A small image captioner, trained from scratch.
Model: 5.14M parameters, 40-pixel images, encoder arch convnext, encoder norm layernorm_no_bias, encoder activation gelu, encoder patch size [2, 2], encoder depths [2, 3, 3], encoder widths [64, 128, 256], decoder layers 10, decoder norm layernorm, decoder activation swiglu.
Training: adamw at rate 0.0019, 15100 steps, batches of 64.
Data: trained on photos of plants and fungi (iNaturalist), 22605 training examples, 42.8 epochs.
Rows from block 7 of the text decoder, named by matrix and row number. Rows with one number belong to one attention dimension. Each number is 50 + 15 x the weight over its row's rms, rounded and kept within 0 to 99. All counts start at 0. After the name is the row's rms in percent of the matrix's.
# q: cross-attention query (decoder.blocks.7.cross_attn.q.weight, 128x128), inputs 64-127
# k: cross-attention key (decoder.blocks.7.cross_attn.k.weight, 128x256), inputs 64-127
q.79 097:51 45 81 64 31 23 45 30 47 32 54 48 62 52 56 34 55 47 50 39 39 57 66 43 64 46 60 72 49 39 38 79 66 47 44 17 48 59 47 36 68 39 47 65 62 42 35 20 34 59 58 58 35 71 54 53 59 48 37 42 67 57 46 55
k.79 100:58 51 58 20 52 50 48 67 90 74 51 36 08 33 72 57 65 21 39 37 55 69 56 74 59 46 55 56 58 82 55 51 61 41 58 49 67 32 55 68 50 55 36 38 49 76 49 54 40 66 62 32 59 39 56 29 64 68 53 39 38 48 29 50
q.80 091:72 48 45 51 80 71 18 22 31 57 41 73 66 66 29 82 58 31 43 57 39 66 26 50 64 62 63 62 71 57 67 35 50 70 68 35 58 42 05 51 50 50 58 24 53 50 48 42 43 43 69 56 25 27 64 73 56 20 41 57 44 61 65 59
k.80 085:29 35 59 63 26 43 33 45 62 52 48 54 48 28 33 28 39 85 57 59 81 63 52 40 67 27 43 38 92 59 61 60 35 61 56 19 39 82 47 34 28 43 41 61 41 52 29 41 75 38 30 99 74 29 51 68 74 61 48 51 61 73 57 58
q.81 114:45 41 20 27 69 70 33 72 63 57 56 52 40 41 69 28 42 43 47 61 64 37 28 55 37 23 47 32 53 49 54 40 34 43 55 88 56 18 54 61 31 59 48 38 56 38 62 78 61 48 26 53 55 50 61 48 60 44 54 43 29 51 40 19
k.81 116:46 68 50 84 60 42 56 32 16 20 39 68 83 68 17 47 38 60 41 62 54 43 48 16 46 43 32 44 30 18 47 42 46 52 38 45 39 66 32 40 44 48 75 55 51 29 54 58 51 38 42 64 39 56 50 62 35 27 50 52 60 55 71 60
q.82 091:52 79 72 80 37 47 54 38 11 55 44 74 83 64 22 72 60 25 54 38 39 61 43 53 57 72 74 53 33 68 53 58 64 50 59 30 52 57 41 56 62 29 45 35 63 47 24 23 53 33 49 59 33 48 47 47 52 27 54 58 52 41 53 58
k.82 076:51 44 53 31 42 54 59 64 80 71 56 38 14 25 82 57 48 38 47 38 61 63 55 62 56 45 57 49 69 68 49 60 52 57 65 47 56 53 59 52 40 60 22 54 56 67 41 39 60 55 50 37 63 41 50 51 78 75 55 44 44 63 32 63
q.83 090:62 46 00 35 51 73 57 47 39 69 46 22 29 63 39 68 43 38 31 51 61 43 37 46 46 51 50 47 50 62 60 50 36 60 71 70 40 41 52 82 15 55 49 27 37 43 57 64 48 35 53 31 56 18 45 59 37 49 57 56 45 49 62 65
k.83 086:50 41 45 82 50 46 50 26 00 35 43 67 86 64 24 45 33 70 51 58 41 46 50 18 39 52 40 50 39 21 60 48 32 49 49 56 29 55 48 38 48 44 80 58 43 33 49 52 64 25 45 63 42 63 52 69 34 42 32 56 54 62 71 50
q.84 108:81 24 59 36 51 61 45 69 57 49 62 40 46 56 62 30 46 41 43 57 60 09 56 30 26 24 39 23 47 45 68 56 32 34 50 60 69 48 50 62 47 62 61 50 58 39 64 49 54 14 19 24 40 51 62 33 42 49 50 40 58 47 47 19
k.84 100:56 62 56 57 46 41 54 41 08 42 56 53 62 77 14 60 51 58 36 71 40 47 56 38 42 36 50 36 16 28 34 32 24 37 27 78 40 49 24 58 43 64 88 48 58 41 46 60 39 35 36 55 39 81 31 69 28 39 56 43 53 29 57 38
q.85 100:42 54 57 45 57 36 33 42 57 64 53 55 60 56 36 35 68 38 42 54 47 78 44 75 48 44 70 78 37 80 39 62 74 64 65 17 46 58 44 25 63 50 30 70 53 73 44 55 27 70 66 74 37 55 43 75 47 32 42 49 49 62 64 67
k.85 076:54 18 76 48 47 42 36 55 66 62 66 54 55 28 80 46 59 52 63 32 48 59 62 61 76 62 70 40 67 76 65 59 67 73 73 54 61 56 63 50 54 65 42 42 38 72 24 23 42 62 38 54 52 42 44 33 54 72 69 45 29 66 52 63
q.86 084:43 48 60 69 35 55 36 27 17 45 53 74 61 56 59 68 55 49 56 44 36 69 68 67 70 65 56 83 63 60 42 38 65 47 42 44 45 71 47 25 67 15 51 74 57 50 50 29 54 63 86 54 35 41 57 53 49 53 46 73 77 39 41 74
k.86 116:52 47 42 25 44 47 42 63 87 75 60 35 14 38 65 59 44 42 49 32 59 62 56 74 59 38 60 54 77 82 44 61 44 54 53 32 60 34 75 51 38 50 05 42 46 67 59 47 55 63 56 46 61 37 66 31 66 78 52 43 52 57 46 40
q.87 100:53 57 84 58 18 52 35 70 50 61 43 22 48 29 68 47 38 27 40 59 60 63 54 61 53 52 30 53 31 57 47 40 55 70 48 55 64 48 87 50 47 59 44 64 68 53 50 45 60 42 38 77 33 49 57 69 42 49 49 38 61 68 36 49
k.87 091:58 52 68 27 63 20 32 50 24 87 70 56 53 58 45 44 64 53 63 42 68 55 68 49 53 45 38 22 23 44 35 55 50 60 52 71 50 76 61 51 36 74 37 40 75 76 38 42 41 52 44 25 58 79 37 21 35 58 62 24 54 25 59 34
q.88 126:35 70 47 40 48 46 66 83 64 46 55 43 32 46 55 34 39 71 61 42 69 50 54 45 42 37 10 42 53 27 36 57 36 37 32 85 45 37 84 53 62 44 49 43 42 29 59 51 63 57 36 49 82 61 39 37 37 63 62 25 44 55 24 58
k.88 104:48 61 45 49 68 59 48 47 43 28 36 56 68 87 43 38 58 23 52 35 45 34 36 43 27 89 52 66 06 19 45 72 64 56 57 48 50 46 45 39 48 39 55 61 66 53 72 48 69 68 43 08 42 52 61 44 09 24 34 63 56 45 53 54
q.89 103:37 38 39 34 77 48 49 27 63 32 76 80 55 66 49 44 56 59 67 51 50 43 25 38 48 31 82 48 69 48 50 65 77 51 77 33 60 47 25 40 39 31 62 57 65 42 61 51 39 36 64 56 42 52 56 59 53 32 40 49 42 54 78 66
k.89 091:33 38 52 76 66 65 42 78 83 27 25 42 27 42 53 60 45 39 36 46 55 59 60 37 77 50 48 59 77 59 71 59 62 70 58 13 57 27 34 42 36 48 69 53 21 26 38 58 48 57 31 67 41 30 43 54 56 45 44 51 55 75 39 73
q.90 102:64 37 58 45 51 67 47 43 24 38 43 61 66 41 68 64 41 49 62 49 54 21 84 56 66 46 61 75 73 57 41 55 37 49 57 42 31 66 28 39 70 39 64 74 50 57 70 45 48 50 81 23 48 45 42 44 25 51 54 75 57 54 36 94
k.90 144:50 45 31 33 48 44 34 45 88 75 49 31 21 35 67 68 34 50 55 40 70 61 54 69 65 31 64 54 58 77 40 67 53 39 53 30 54 33 85 49 36 38 16 48 47 57 51 44 63 51 51 51 56 42 79 32 80 76 45 50 51 48 32 26
q.91 093:47 36 47 31 58 61 57 79 52 80 43 08 56 46 58 47 45 46 25 78 67 43 28 58 21 24 48 35 39 53 47 44 30 44 49 52 60 44 86 47 33 57 59 32 53 38 51 63 48 34 19 60 50 63 55 46 43 56 48 36 45 54 35 35
k.91 112:50 62 51 78 54 51 63 47 01 33 41 60 87 74 27 45 46 49 41 61 49 40 44 27 34 57 29 36 26 19 45 34 53 48 44 67 40 64 31 47 55 62 84 46 53 34 39 50 41 37 46 50 46 82 41 57 38 35 47 46 47 36 63 52
q.92 085:32 56 55 69 22 31 56 56 49 31 70 76 36 51 58 25 47 77 54 52 39 60 44 64 59 48 45 45 36 49 36 23 69 51 27 68 61 54 50 43 57 32 21 62 55 63 42 28 44 73 30 60 61 56 18 46 62 72 83 29 53 42 61 52
k.92 095:64 57 58 15 61 56 53 60 75 67 70 39 32 44 95 49 57 41 66 34 31 34 51 80 47 75 70 68 55 47 52 55 67 50 47 47 66 39 75 54 65 38 23 58 63 78 87 35 60 66 64 44 51 26 66 40 34 64 53 55 56 64 43 47
q.93 109:35 60 47 62 52 44 62 31 61 59 68 40 60 59 31 53 74 76 50 48 36 57 48 43 43 57 74 29 29 66 47 63 70 40 51 38 66 64 64 44 39 48 39 54 37 58 42 45 51 48 59 72 61 59 47 39 78 38 51 41 56 30 62 36
k.93 091:47 47 52 39 58 71 65 68 64 44 49 36 27 44 68 45 69 23 46 47 28 40 41 62 42 50 49 77 61 65 53 45 63 55 65 54 75 33 27 76 76 36 48 39 39 58 51 66 34 68 45 37 40 45 37 38 40 57 60 56 42 54 26 56
q.94 103:59 84 46 50 25 24 69 49 30 13 47 65 36 53 49 27 38 68 78 38 49 53 51 52 68 48 42 62 46 45 35 52 70 29 29 78 37 53 74 43 67 35 47 53 34 39 51 42 60 68 59 54 68 45 27 44 42 70 63 24 71 46 37 65
k.94 118:60 49 46 16 75 62 46 62 74 47 42 42 31 49 88 52 50 17 57 19 41 46 39 71 45 79 72 79 50 57 54 70 71 58 62 30 65 27 66 45 42 37 38 65 54 67 65 40 85 77 53 25 54 25 68 54 37 59 26 63 55 67 45 61
q.95 099:37 53 53 48 38 28 51 42 57 40 68 58 54 50 71 12 56 72 61 44 53 40 49 53 43 26 37 45 47 39 35 56 50 47 43 56 38 27 51 46 70 31 40 82 55 54 53 46 40 70 56 42 65 69 48 50 54 58 76 42 56 43 31 66
k.95 091:54 66 42 32 65 65 51 62 83 33 41 34 21 51 75 69 50 09 48 34 48 55 61 52 63 47 53 62 56 59 43 59 67 48 66 31 62 13 51 59 45 50 49 52 48 64 63 63 45 74 55 28 40 44 56 27 39 49 41 44 50 46 30 39
q.96 098:65 54 53 39 48 52 69 72 82 54 53 37 35 47 61 30 29 70 56 42 58 35 47 36 35 31 36 17 56 17 66 46 11 30 51 76 59 34 62 68 49 63 52 33 29 46 36 65 55 27 26 37 70 65 43 42 68 60 63 48 36 62 39 29
k.96 095:64 64 49 60 40 59 62 49 47 25 41 54 54 75 45 45 43 52 21 73 12 30 34 67 28 74 61 66 41 37 41 35 42 41 25 75 53 26 38 82 79 41 84 50 51 37 71 73 33 46 50 43 31 61 41 49 34 34 42 49 61 34 35 26
q.97 094:72 39 69 55 56 36 47 15 32 38 29 67 71 59 30 61 56 64 52 71 47 27 65 26 50 59 74 54 46 43 48 60 60 56 42 23 58 60 34 53 46 49 69 44 41 43 36 44 48 31 77 42 30 54 66 64 74 20 29 56 61 38 66 21
k.97 082:41 27 53 58 32 51 39 53 31 57 48 41 41 31 31 82 57 48 30 75 78 66 54 44 50 29 44 51 87 74 53 40 25 48 47 40 39 55 18 57 50 54 58 46 38 40 30 41 52 28 61 88 47 44 51 60 67 73 54 43 47 42 47 80
q.98 094:69 32 72 48 34 37 51 69 72 51 46 19 41 41 87 27 31 67 68 59 63 17 54 42 49 30 28 36 39 39 39 46 19 18 23 64 44 38 67 56 52 45 46 47 50 37 45 52 64 53 24 34 69 52 38 26 47 76 68 44 58 67 28 29
k.98 086:67 74 30 50 48 53 47 34 55 60 56 48 41 68 50 62 44 42 38 56 30 50 37 55 45 48 51 52 14 52 30 23 66 18 50 85 51 25 34 69 76 59 75 47 66 46 81 71 24 54 75 20 37 77 53 31 49 41 46 44 65 19 40 15
q.99 105:49 26 41 56 68 72 34 26 34 52 39 61 55 59 41 93 66 35 30 59 45 43 49 43 38 49 57 71 58 50 66 61 43 69 64 30 69 67 21 53 35 53 65 47 54 45 50 30 41 35 58 25 29 29 78 45 40 29 35 73 47 48 70 35
k.99 104:41 44 53 57 23 39 50 53 44 59 63 24 33 29 28 66 48 75 37 84 68 64 60 40 58 00 41 37 69 59 38 60 18 40 46 43 39 52 46 66 43 61 48 37 41 26 26 51 34 18 44 78 54 52 56 57 86 73 60 36 48 45 42 40
q.100 102:57 50 86 32 29 39 53 67 35 39 52 24 50 29 55 44 34 52 41 54 59 59 61 59 55 42 38 66 51 48 43 52 62 39 49 47 52 63 76 41 69 55 48 39 68 44 24 56 43 47 29 67 31 60 42 46 41 65 58 37 64 49 24 77
k.100 094:73 51 64 27 48 19 37 33 25 82 64 61 66 66 64 53 73 77 71 48 43 59 55 80 46 62 76 17 24 61 37 42 46 44 41 99 57 68 58 58 51 83 46 26 61 75 43 27 50 51 47 50 53 76 40 51 42 63 77 36 59 34 67 24
q.101 099:38 73 71 57 19 18 82 69 69 50 59 49 33 35 50 21 47 63 67 48 63 57 46 56 34 60 29 38 35 29 41 52 57 39 15 63 54 52 76 59 68 42 39 56 36 50 52 50 47 49 25 72 77 71 24 53 70 83 77 26 50 57 42 26
k.101 098:65 59 35 30 67 61 62 75 75 53 62 45 32 54 99 48 67 21 47 43 16 37 47 81 26 81 74 59 51 57 36 56 61 45 53 68 70 27 58 77 78 50 46 52 57 67 65 53 42 64 69 22 41 51 45 32 35 48 51 42 51 46 35 49
q.102 091:30 48 26 37 60 66 41 72 51 64 44 27 62 55 56 54 65 70 25 77 37 69 42 56 34 39 39 23 32 71 40 39 40 52 58 55 65 29 79 41 31 57 54 50 61 65 45 67 40 63 28 77 40 59 55 55 48 59 49 38 43 40 54 38
k.102 125:42 56 52 80 55 49 63 40 04 35 40 61 88 63 18 42 48 54 49 50 58 47 45 17 37 52 25 43 38 24 52 42 45 63 49 52 48 64 30 41 52 55 67 53 55 44 51 51 45 50 47 54 49 61 44 56 32 28 58 47 52 46 72 59