From a checkpoint of a small image captioner.
Training: adamw at rate 0.0019, 15100 steps, batches of 64.
Rows from block 4 of the text decoder, named by matrix and row number. Rows with one number belong to one attention dimension. Each number is 128 + 24 x the weight over its row's rms, rounded and kept within 0 to 255. All counts start at 0. Numbers have three digits each. After the name is the row's rms in percent of the matrix's.
# q: attention query (decoder.blocks.4.attn.q.weight, 128x128), inputs 0-127
# k: attention key (decoder.blocks.4.attn.k.weight, 128x128), inputs 0-127
q.59 091:173102120187161094149140108133113138146129161124090134130079103112115151127120077116144120098149153125114167108139131106143153120103096107125177108135138134116139138115118135110131176120133106137134057140167161088115138095103145156146112107145121142117139111142146131121118109104111126144110118132174101104124131151140121094107102155109134148188070155160146139109162094097153107123138
k.59 099:132171114153129156154096171132140155147169148115122118146124160145126113132163130142093152148149096097137102117111127116138091176180092150122116108131118144151110122152142159179163091148141142068153157139091102122112108137129123140129161099106129156152100136092115132140146134130121122164165155125102140108119111156122147081151098107100132112101158111136147117171081126167117167133115
q.60 087:158113122144126141147120126131118127146094078088101166122082165135114103087143109183151138135117128111120140126134123159151145134155150105165159166107141159073131098110127093083111126171118105126153118147106145135144107122134181110157097153126106174115152129100162133146104106145141157117099101101130133125149118126120142138111176114099113112091087097159152127145129137104101087134160
k.60 084:155146149154151108167107138158161156075174127131140140137095148120151140141112162138124114127107092176116131132062103106150134106118141153098050134114128116123143122126133096144152133115148138151106144090143134132110127149120166135089168154134145116157143091097123131103082131176161128108134115141120093128104128096152171120161119098074157139098132114103141137129119102146145128130133
q.61 110:119100092128107130127154155140120147151174133170117143121095103107111160132133107124119129131128133163136185170153102152145136119079135118101125179138120095175164151086136094128113108131137159131129131151167141086122091104162158115111100128148077147154134121108132083107145090097144116127100138115127173143167168115125100112106133115120095119115156179132110114128087118110141136150133
k.61 107:133086136102123099146119125117150130150102106115125133153145120153093118163152137157135149162160140120079132111134121144116136101154133149168166112074115178083129149163126164113137140089102135079117089103127112161129134105128148146106130122123149172104105104151110094157124122152103157152089133143097093149106109143149149112161163159148128104139145116129096171147164133163118165121094
q.62 094:126127146175112099164146142147101151150187103093106158107123138094141152109103102135120157167142157112121135154148140148114182102124110120151145149112101160152102119155103130107123138108133111102108090125100132069130172134147127117134067135107155124123107100124152121148084093140124160122115135082148115112142135132137155117159084109107095183129082136144125152119126103134132106136160
k.62 095:116125109073154117150059129115134180105136123148155125147097175150111166123143103143098125110169094163113116133116090142126124181154132123132107121106128147131105142112112138148135112157127196086098144115099100127076102122158178102124154123105087160112132150116144130116107145123133145143139150139122140116138123101146143114156125100136160117094165091079157128140145136111102119138129
q.63 089:132119126124106120097133150119117101135121120149140114118111163127114133192181121085148103094134166132115108159140111119115149185127137160124139111135112122109137159114126132151139088128125119135116121129194135127136081100121138126139131125113085116157112133102132106089139151171104130074088141117166114153078116125082166117142128139137114102170145123112141117169092102110155136167181
k.63 105:123152165080092186099120131115119098119104106123109118134155117090105142171134154128125135087108148123137136105180139146135126106089147126134181136117129117115142118157103150181143150131103145094147086125124130153148161159140084111141166140137173154156101187127152113179137121118113141119157138130105152151158121115112145169126148114122131070129094127115104093138125121128120117142154
q.64 105:154140121131134128112150090108134131119150109120140081168118096114189148153127109105136108106146090127106094164158141126128105127122130127120105119169161114135114128142131112146123176141105126132098155149156074113118153104105114137112082156133154090136084136107131175115162148121115105132172165178110102146135115109082119188132159124126091134115151111090125138085132108138109101141104
k.64 117:150134134088128155162103095117155132171119123115114133101159097120121116132144142136129164101119087131127123099135136140125093102118079156128147124129188120084149162160163132129096084125096120128106130171117110126111145122136159108087125099115140177078144141123096170109135128093105112110090149146136117086108090155152116112062140124125091128124108158149138125118152148109099098118133
q.65 104:167152143112147094139170134157115149112126115078137125117149114127142128135116129155126117145116134119115124091152126122093097144079136123109119084181122151140182104144118095130133141141156170154090135115139141121146179100164138126119101144084135129122124146114108142107080120164100133096165076117116083129103078089166111138145116099126150120113148176124136120124121124167122138080126
k.65 098:127095153137122141131107131158117130102105121133129111077158169118116119116152095120130136092110148099094139206146091166141126095119153172138128127132101172120124094145136121092158096119147083119128162152121156094153091129135130128144103167122153107129106128105125110140140085138137105132127148143137150104155113142082137107102157119108129152171117093112110127109084148097181100156104
q.66 116:120123156156138177161108127153096091168161154119079139120136137151089104114120134119088130126091128143132138128143123092140094112107118141117164112120129092145095150119132127142148158118131103143168173181117158133138115098152127133151078140099142131103104136086124137074132094114149096131140116165175103099143115176121127138085155174115121114165120138119091142127142126150113156109145
k.66 097:057154141115148125124155122072145119105137134137161140110100181133130142141121124084165143138169138135119140144112122145102135151105113101136165137139134168135162164147086119133142104113118156106145098105151107125140140142102115110113097098121098131177134126129131145151147162161124161135104132100085141109123130118163182115146104089142176160079100153135126092147130084141145120130151
q.67 092:097136123136107132102104127125134142096128121150155060104175159103135118137144111124079166174121109152118100153125105092133112166112115108146123119126128090160095106151103126140138168142113137165107140129116109119119143117123106112151087140147153121120133094156114110128072122177096153157177126117124150107164109130129108148168121101128153171116130132063144100104105156131146128117090
k.67 124:131123161145160115111138132119135105142152127110092181099138113105136099136150159145124134131102141157123095135143116131126121130112123158100099133128124126105118128107170119115110084119129064169113128142143155089104140117173149137084127097118150159088118133111124134062130124113086132106110127117166137064125118100147145137099127159094098099108115145171123146079151164154084099130148
q.68 099:089122116127126075106150140124131114109100110174160126148144123104149128141158145136116140152142118175135092148136107109122172115099121131135115152117190078124130115160135149068119130112103125111122179108124105127145129091111104112113110117101149140127078103129171106079123119131095152163145121076144148105135136126096168121150130118135121140140165095145149164118172149106091101109146
k.68 096:108122157125146102141110113105096119149158130108121128072111125111098133188134187125132155130102145132088127158148126078088092106130113162116117139117108137122126144097127088147115114136170092156105111130142175136106156117164128147126101105120158131132160113116104118098044146106081121095136105145146119106149156095150126125150091158121147140097109145124134095132124155143137134117150
q.69 104:110113125110095095119136162118118144127183133128149175152095147105129159153156110129133073116122122144116122103054135144107117094183118149161138168121113166126138110143102130116137112125141157119154113155116105107063117162110122123121121149108090136074142141095129139117138141157181147149121130138097151119157118140127118098101146142087112144142107155119137123110172148157143085145109
k.69 102:076121118158145129127112064124150104165085153155148161191118112134143118131110134187106147129140109141088162142110094128106125147128154132164143142116128146106130153119095124140130122123120122088112122129095076131100130147081150136105127134111095151135161157137127111167129127124130125092113178136135133177121102155119097118167116135141115138101100114095194150157122123129149126133092
q.70 098:160133149140119145133077097107139143120156090147159101143084089102083125101109105174129138117136118145119163105074144137096132156163074120138143155142123154136159104135114157109118112127096192151126085147102126126119172123166130116126149127151105141089145118124085142094117161112143144138125114176136123141123115134121140124134162122101143152122105125065156136089142104130138125136098
k.70 099:141153143130131101146070121176183106181152092162125106170155122133159134118119137128129124155115119157136109139123151114149114100175136160162124178095099115152077120112122113107131135124113128106097090128111105146110076121141111149107161121070092139147163139102111140161128135114139148113096156102133125142109134117094125142125145148144083153106127122149161182119103133121140112148107
q.71 094:127124144159105098112099106152118114075131152163137115131138120089099144123144171147145118110129098158161153134145106143135144125147117136149146122123084167124127103135126119107123136117078087145080157150110138080112145104147110128148138089121135103140106071136123187115144138128116099152152122124168160150123119166151163144143146141101130119128122123091146159085064150132073102129117
k.71 094:127114173119164134129108161139120133149149105154128129158105133177146152145136088143095098138142135127120150147151125126148089084112156142186127115115154123152115147111106106142155121138164129131113154134152090156088121130169073142119131148145088110151176145132132123183109174153126134135140171129100116144131157082114138124141066085115140146125141124090128119132092118097162139129110
q.72 086:121121083135147136098120118151129127112135141173119124139145091103136143134109111132130130100151116136156103127117120151158207126127155146170115125120137152154164106174137150098078099092111115156127141116149115078106155122146095109148150141147095178124120117140138126152137109126122135146103155094122186090124131150127180139114118132113093099177098139178173134114160143129118117116120
k.72 104:122123140161114131081141161107120145169118163120130118161132117138169185171116142127115124149125116117109148136158120141162109139128124147166117147111152124147101124091106130166127096156174152128115118114142129146144123158132132139139169169172106110123124126139136151146130147095127117148130107117053129185130153107095099134182091126172173114115135118099133136158092084118157124156140
q.73 105:107142184131097173120099174115139114170167144161087140114106125133114118130144157121124127147072146152091152094087136131135117131152097153116113144138110145131108097079100165128139070156152157108174132075116124139126097140152140148112140106136126156115119073141105143127114086109142154103117111142116120130137147151121133134116101167154131120140140120121142094139088145143176152119101
k.73 098:089150088104136145122110144113129130080114146125160110137126123074102103095085147109178138125158140145163097122117115147124148146111139081098095144176117126112121166186125153144111132150115152096120085113112114109124137137094143146101111129169119148130128125129128136120203140131147182112121123143127162087135124116125169107126186153168132123133116107159134115115148107128103115125103
q.74 102:166126188138134146144146158083061129136121117135107150119137109120103137100136129144148130101099110122110157165113079145147095151135100129120131134144126138124127101125167095171161107137164096095097094147107140172133125113138136147158112101116141152133131103149127166147141138091128125146161094190125103153152140148147116152118157157128155100099148099144079085119160098108130147129133
k.74 088:153120135125142114134112152140083103101148122152126080139125140149071120109129146062114136109140129099163082123145144123129138104089123103141132157113110101120121123156156109099151147171091133129158123103120110143161154079110108153144123114116132117157137124116135174145131164173108133136113136118113129117096131174122144083097109118155101146150121100209123127122116140100170126082116
q.75 091:108128092139205166118118101139133121135137127140111138111145158165108126126110112093111155113151148111148117120114100134157089125153184122096122144123134113089019139120100143150166114101139097128164164139103125121144113148103106119117107117131082123130149155121125143109108142113086129180123110133165132123150114148133118096127148111137131128138116155160133157142144085092152130140128
k.75 100:126158123128063130154174132163101144153159135112107121135136103121109157089134132119098102147097145119139137173089141110123140123105079102150126119114111131163157102123151122116113161174140152101153120124128128116139116164089148114166115134135116135171165130076104109104124085123148138171125128145099108135172122131127122150136155125138111175091184156124130133151149067113125127158132
q.76 102:117140165083106165111154128160132086129109139136156162130124112169154104126129160135101157154143136101106103121160137072116103145085115127160139119119157070140142167144124104142100159117118114144135122135202113132130152121144131167120102144107118143153123180148139106129126098137134098098119094089120097097134100142120126103118088124123096083113132173144167105145107151143131125155140
k.76 093:119113120180089151128154147159137137130139140086128163090149156123132097130136104149148137129095112127117163115124108098108124137138181094086162116119143139115128117114136157132161149106143100129094166128115152113145126094154127099098103167120157117100121105162127112086120131135138107125119077133159118193125172118141086123146132113053139102173127121079141125115142139143132154116112
q.77 090:092111109128136136084137136122156097105118135103130136149133122119121103100150127105101145108144159159150099122084118108131159162156167145127148143104126083151089106140146159141140117089150131143129176138148125129155101117133097091119171153163077109116133115092120112124165129092119130105087189117148147080118135129088163111113123122145124097157149160101152113118178140086146128104117
k.77 090:116112129139128133124158117075154112166118154163106168137110100143144147155154158114116118116092129110068143114120146121134162148090118147140131125101144125158115117101128178136174151141160150129141130100137147138162084175151094178182160118160135157095095100131120110125121118146131162135105166133099118150120147110133113144127134146149112121099164133089125131171118075161124126132094
q.78 105:146097095095176132106124144137126111135092107124141128147173135124124135102151084109154124091144114127088144129144088132130143085116162117129147105127118155120152112153143095110137115153131047106113154103105122091145130129105094133163185101132087161146109116153119131165133139168123141124147157087135164129138158095152161172140133132117140123141084099149126122125179121125128158123108
k.78 113:127094144142121132101115147102083151108146147114152120120161143161125170135142133114090115086131146150150142126179109139166159117123113103140119154116144097143117121102122108142147120164171155163144134114137128172163131111099130102141133133154132064117135145088190164162110111106144102154119123100077151170150120125108113105149059137147127117134159141098128129159115150108129135124096
q.79 120:128147134100123163156164171087147126146132132109166166125127137157155121126154122116114125133093136097106100124114147103081087116101126151105151120149160082121169120129147106133085139114144132128153080152168121191144099146106152150103115143118151120112111172148122126120152134086137127115098116140091092124112134116136116121078129125129108126126139161156105107188177089137157152143114
k.79 093:163148093150122133145143095111144145138108157137109126088153154125112115148137127115136160137073143090123125112111115099122131147173118073111143120112127138054119114119092159126142123112127116143119179083113178115137121093095138135112110136079167128082136121129118115123107135103120134098113140173149148130129079179139100101108155161129138125150064125137112107141153139130131145115155
q.80 100:157148173124119144110169119114161150113106118108130140162118123149138085118142143097113138140137149094102115164151134102105130129093106092108157108109136095141163139092158093177119162132140124112136117147148105171164107124124117169134110167149138125159093142160098098124109149110118107128169129135139093128133162114109099135122142091095088086116120169127107089149143067103165139118123
k.80 096:160111104111104157095130105152136152107156125127112147079151112148144111125157113140132141076105137116102108073144130080138119117136125124116132131119135141087150114109131153090196120118101132124139158111109142128158088080154148129138117112129153132102117090109155054141097110135143133112098125123163101146158101094139113110074115152136173092157104133130118099119140147145109133091126
q.81 113:094124097135111147128140185127119145122165101108163132158131125129140071134122117130119128147154157133078118123100152136090166168089100094174121109129144166160143117126137142128113133150150161119129114142146139127125136116132136117117112132120108135067128115118147127131124127129183136161091144134134097120147129145133156095108153160099132096166111156128168102110205099118071127110162
k.81 102:135133119120101118083115099118121082177125140152132152126118135109143130160162150169138112144117091111123176093174102112141095148148155130125109160113113124133071146119108144117120121104155117110140119107102091161133145154100127158098169142138127157152128148120117151139114157134146099042156128097118131167144122143123087128171108151153149136124120118162148176150099161101137128139135
q.82 092:106102139161125120099095078136153120131132164166106109131103105130087148094102105095126128109132124174133125148099114152142203058165107133116106165128092144137115126158097163118110133102092142126155128097118148118083131146084125126115172135149109140170126134138111095134169137129090107134100143133126140107121150132117125155154119166140107113136129117150131155112179141109130089143117
k.82 100:111160116125166134110155148126147139162122141133139130157129110165151156141104143131129125127120125104128157150124157138131126167130107124167151127140155103122119133111085116167155118130160148128149128124147116133125075159137120129195192124159104123123079140109166126103139156099173124122169126167078137142139113049164117151128135138149133134124160134075156139139117100161124151140094
q.83 092:125152129144118130192097111172133115095133175114160111126146135120121134132121157112157105120124139115191161151082134094101133089108098169110126135165124150121122128118124116159139161107103109123120126187105124160086129181165132163116170136126155118139161145117100151104154135091105100170105105115161133110090105153146142111110138123102133130101106153110112153128114139089124098134132
k.83 109:131129121119164096125083115135128189176132118160116150121113131145135128127139114121147104147111119100143147120062138110100139132191106099132110149104120149156132137110120110105177120118103155104132161114105131118133077140145092087158154096138096140147165110151146128119132129124133178102120132166145113108113137117160139178105127097109178130111111130075128067152116115128118147140130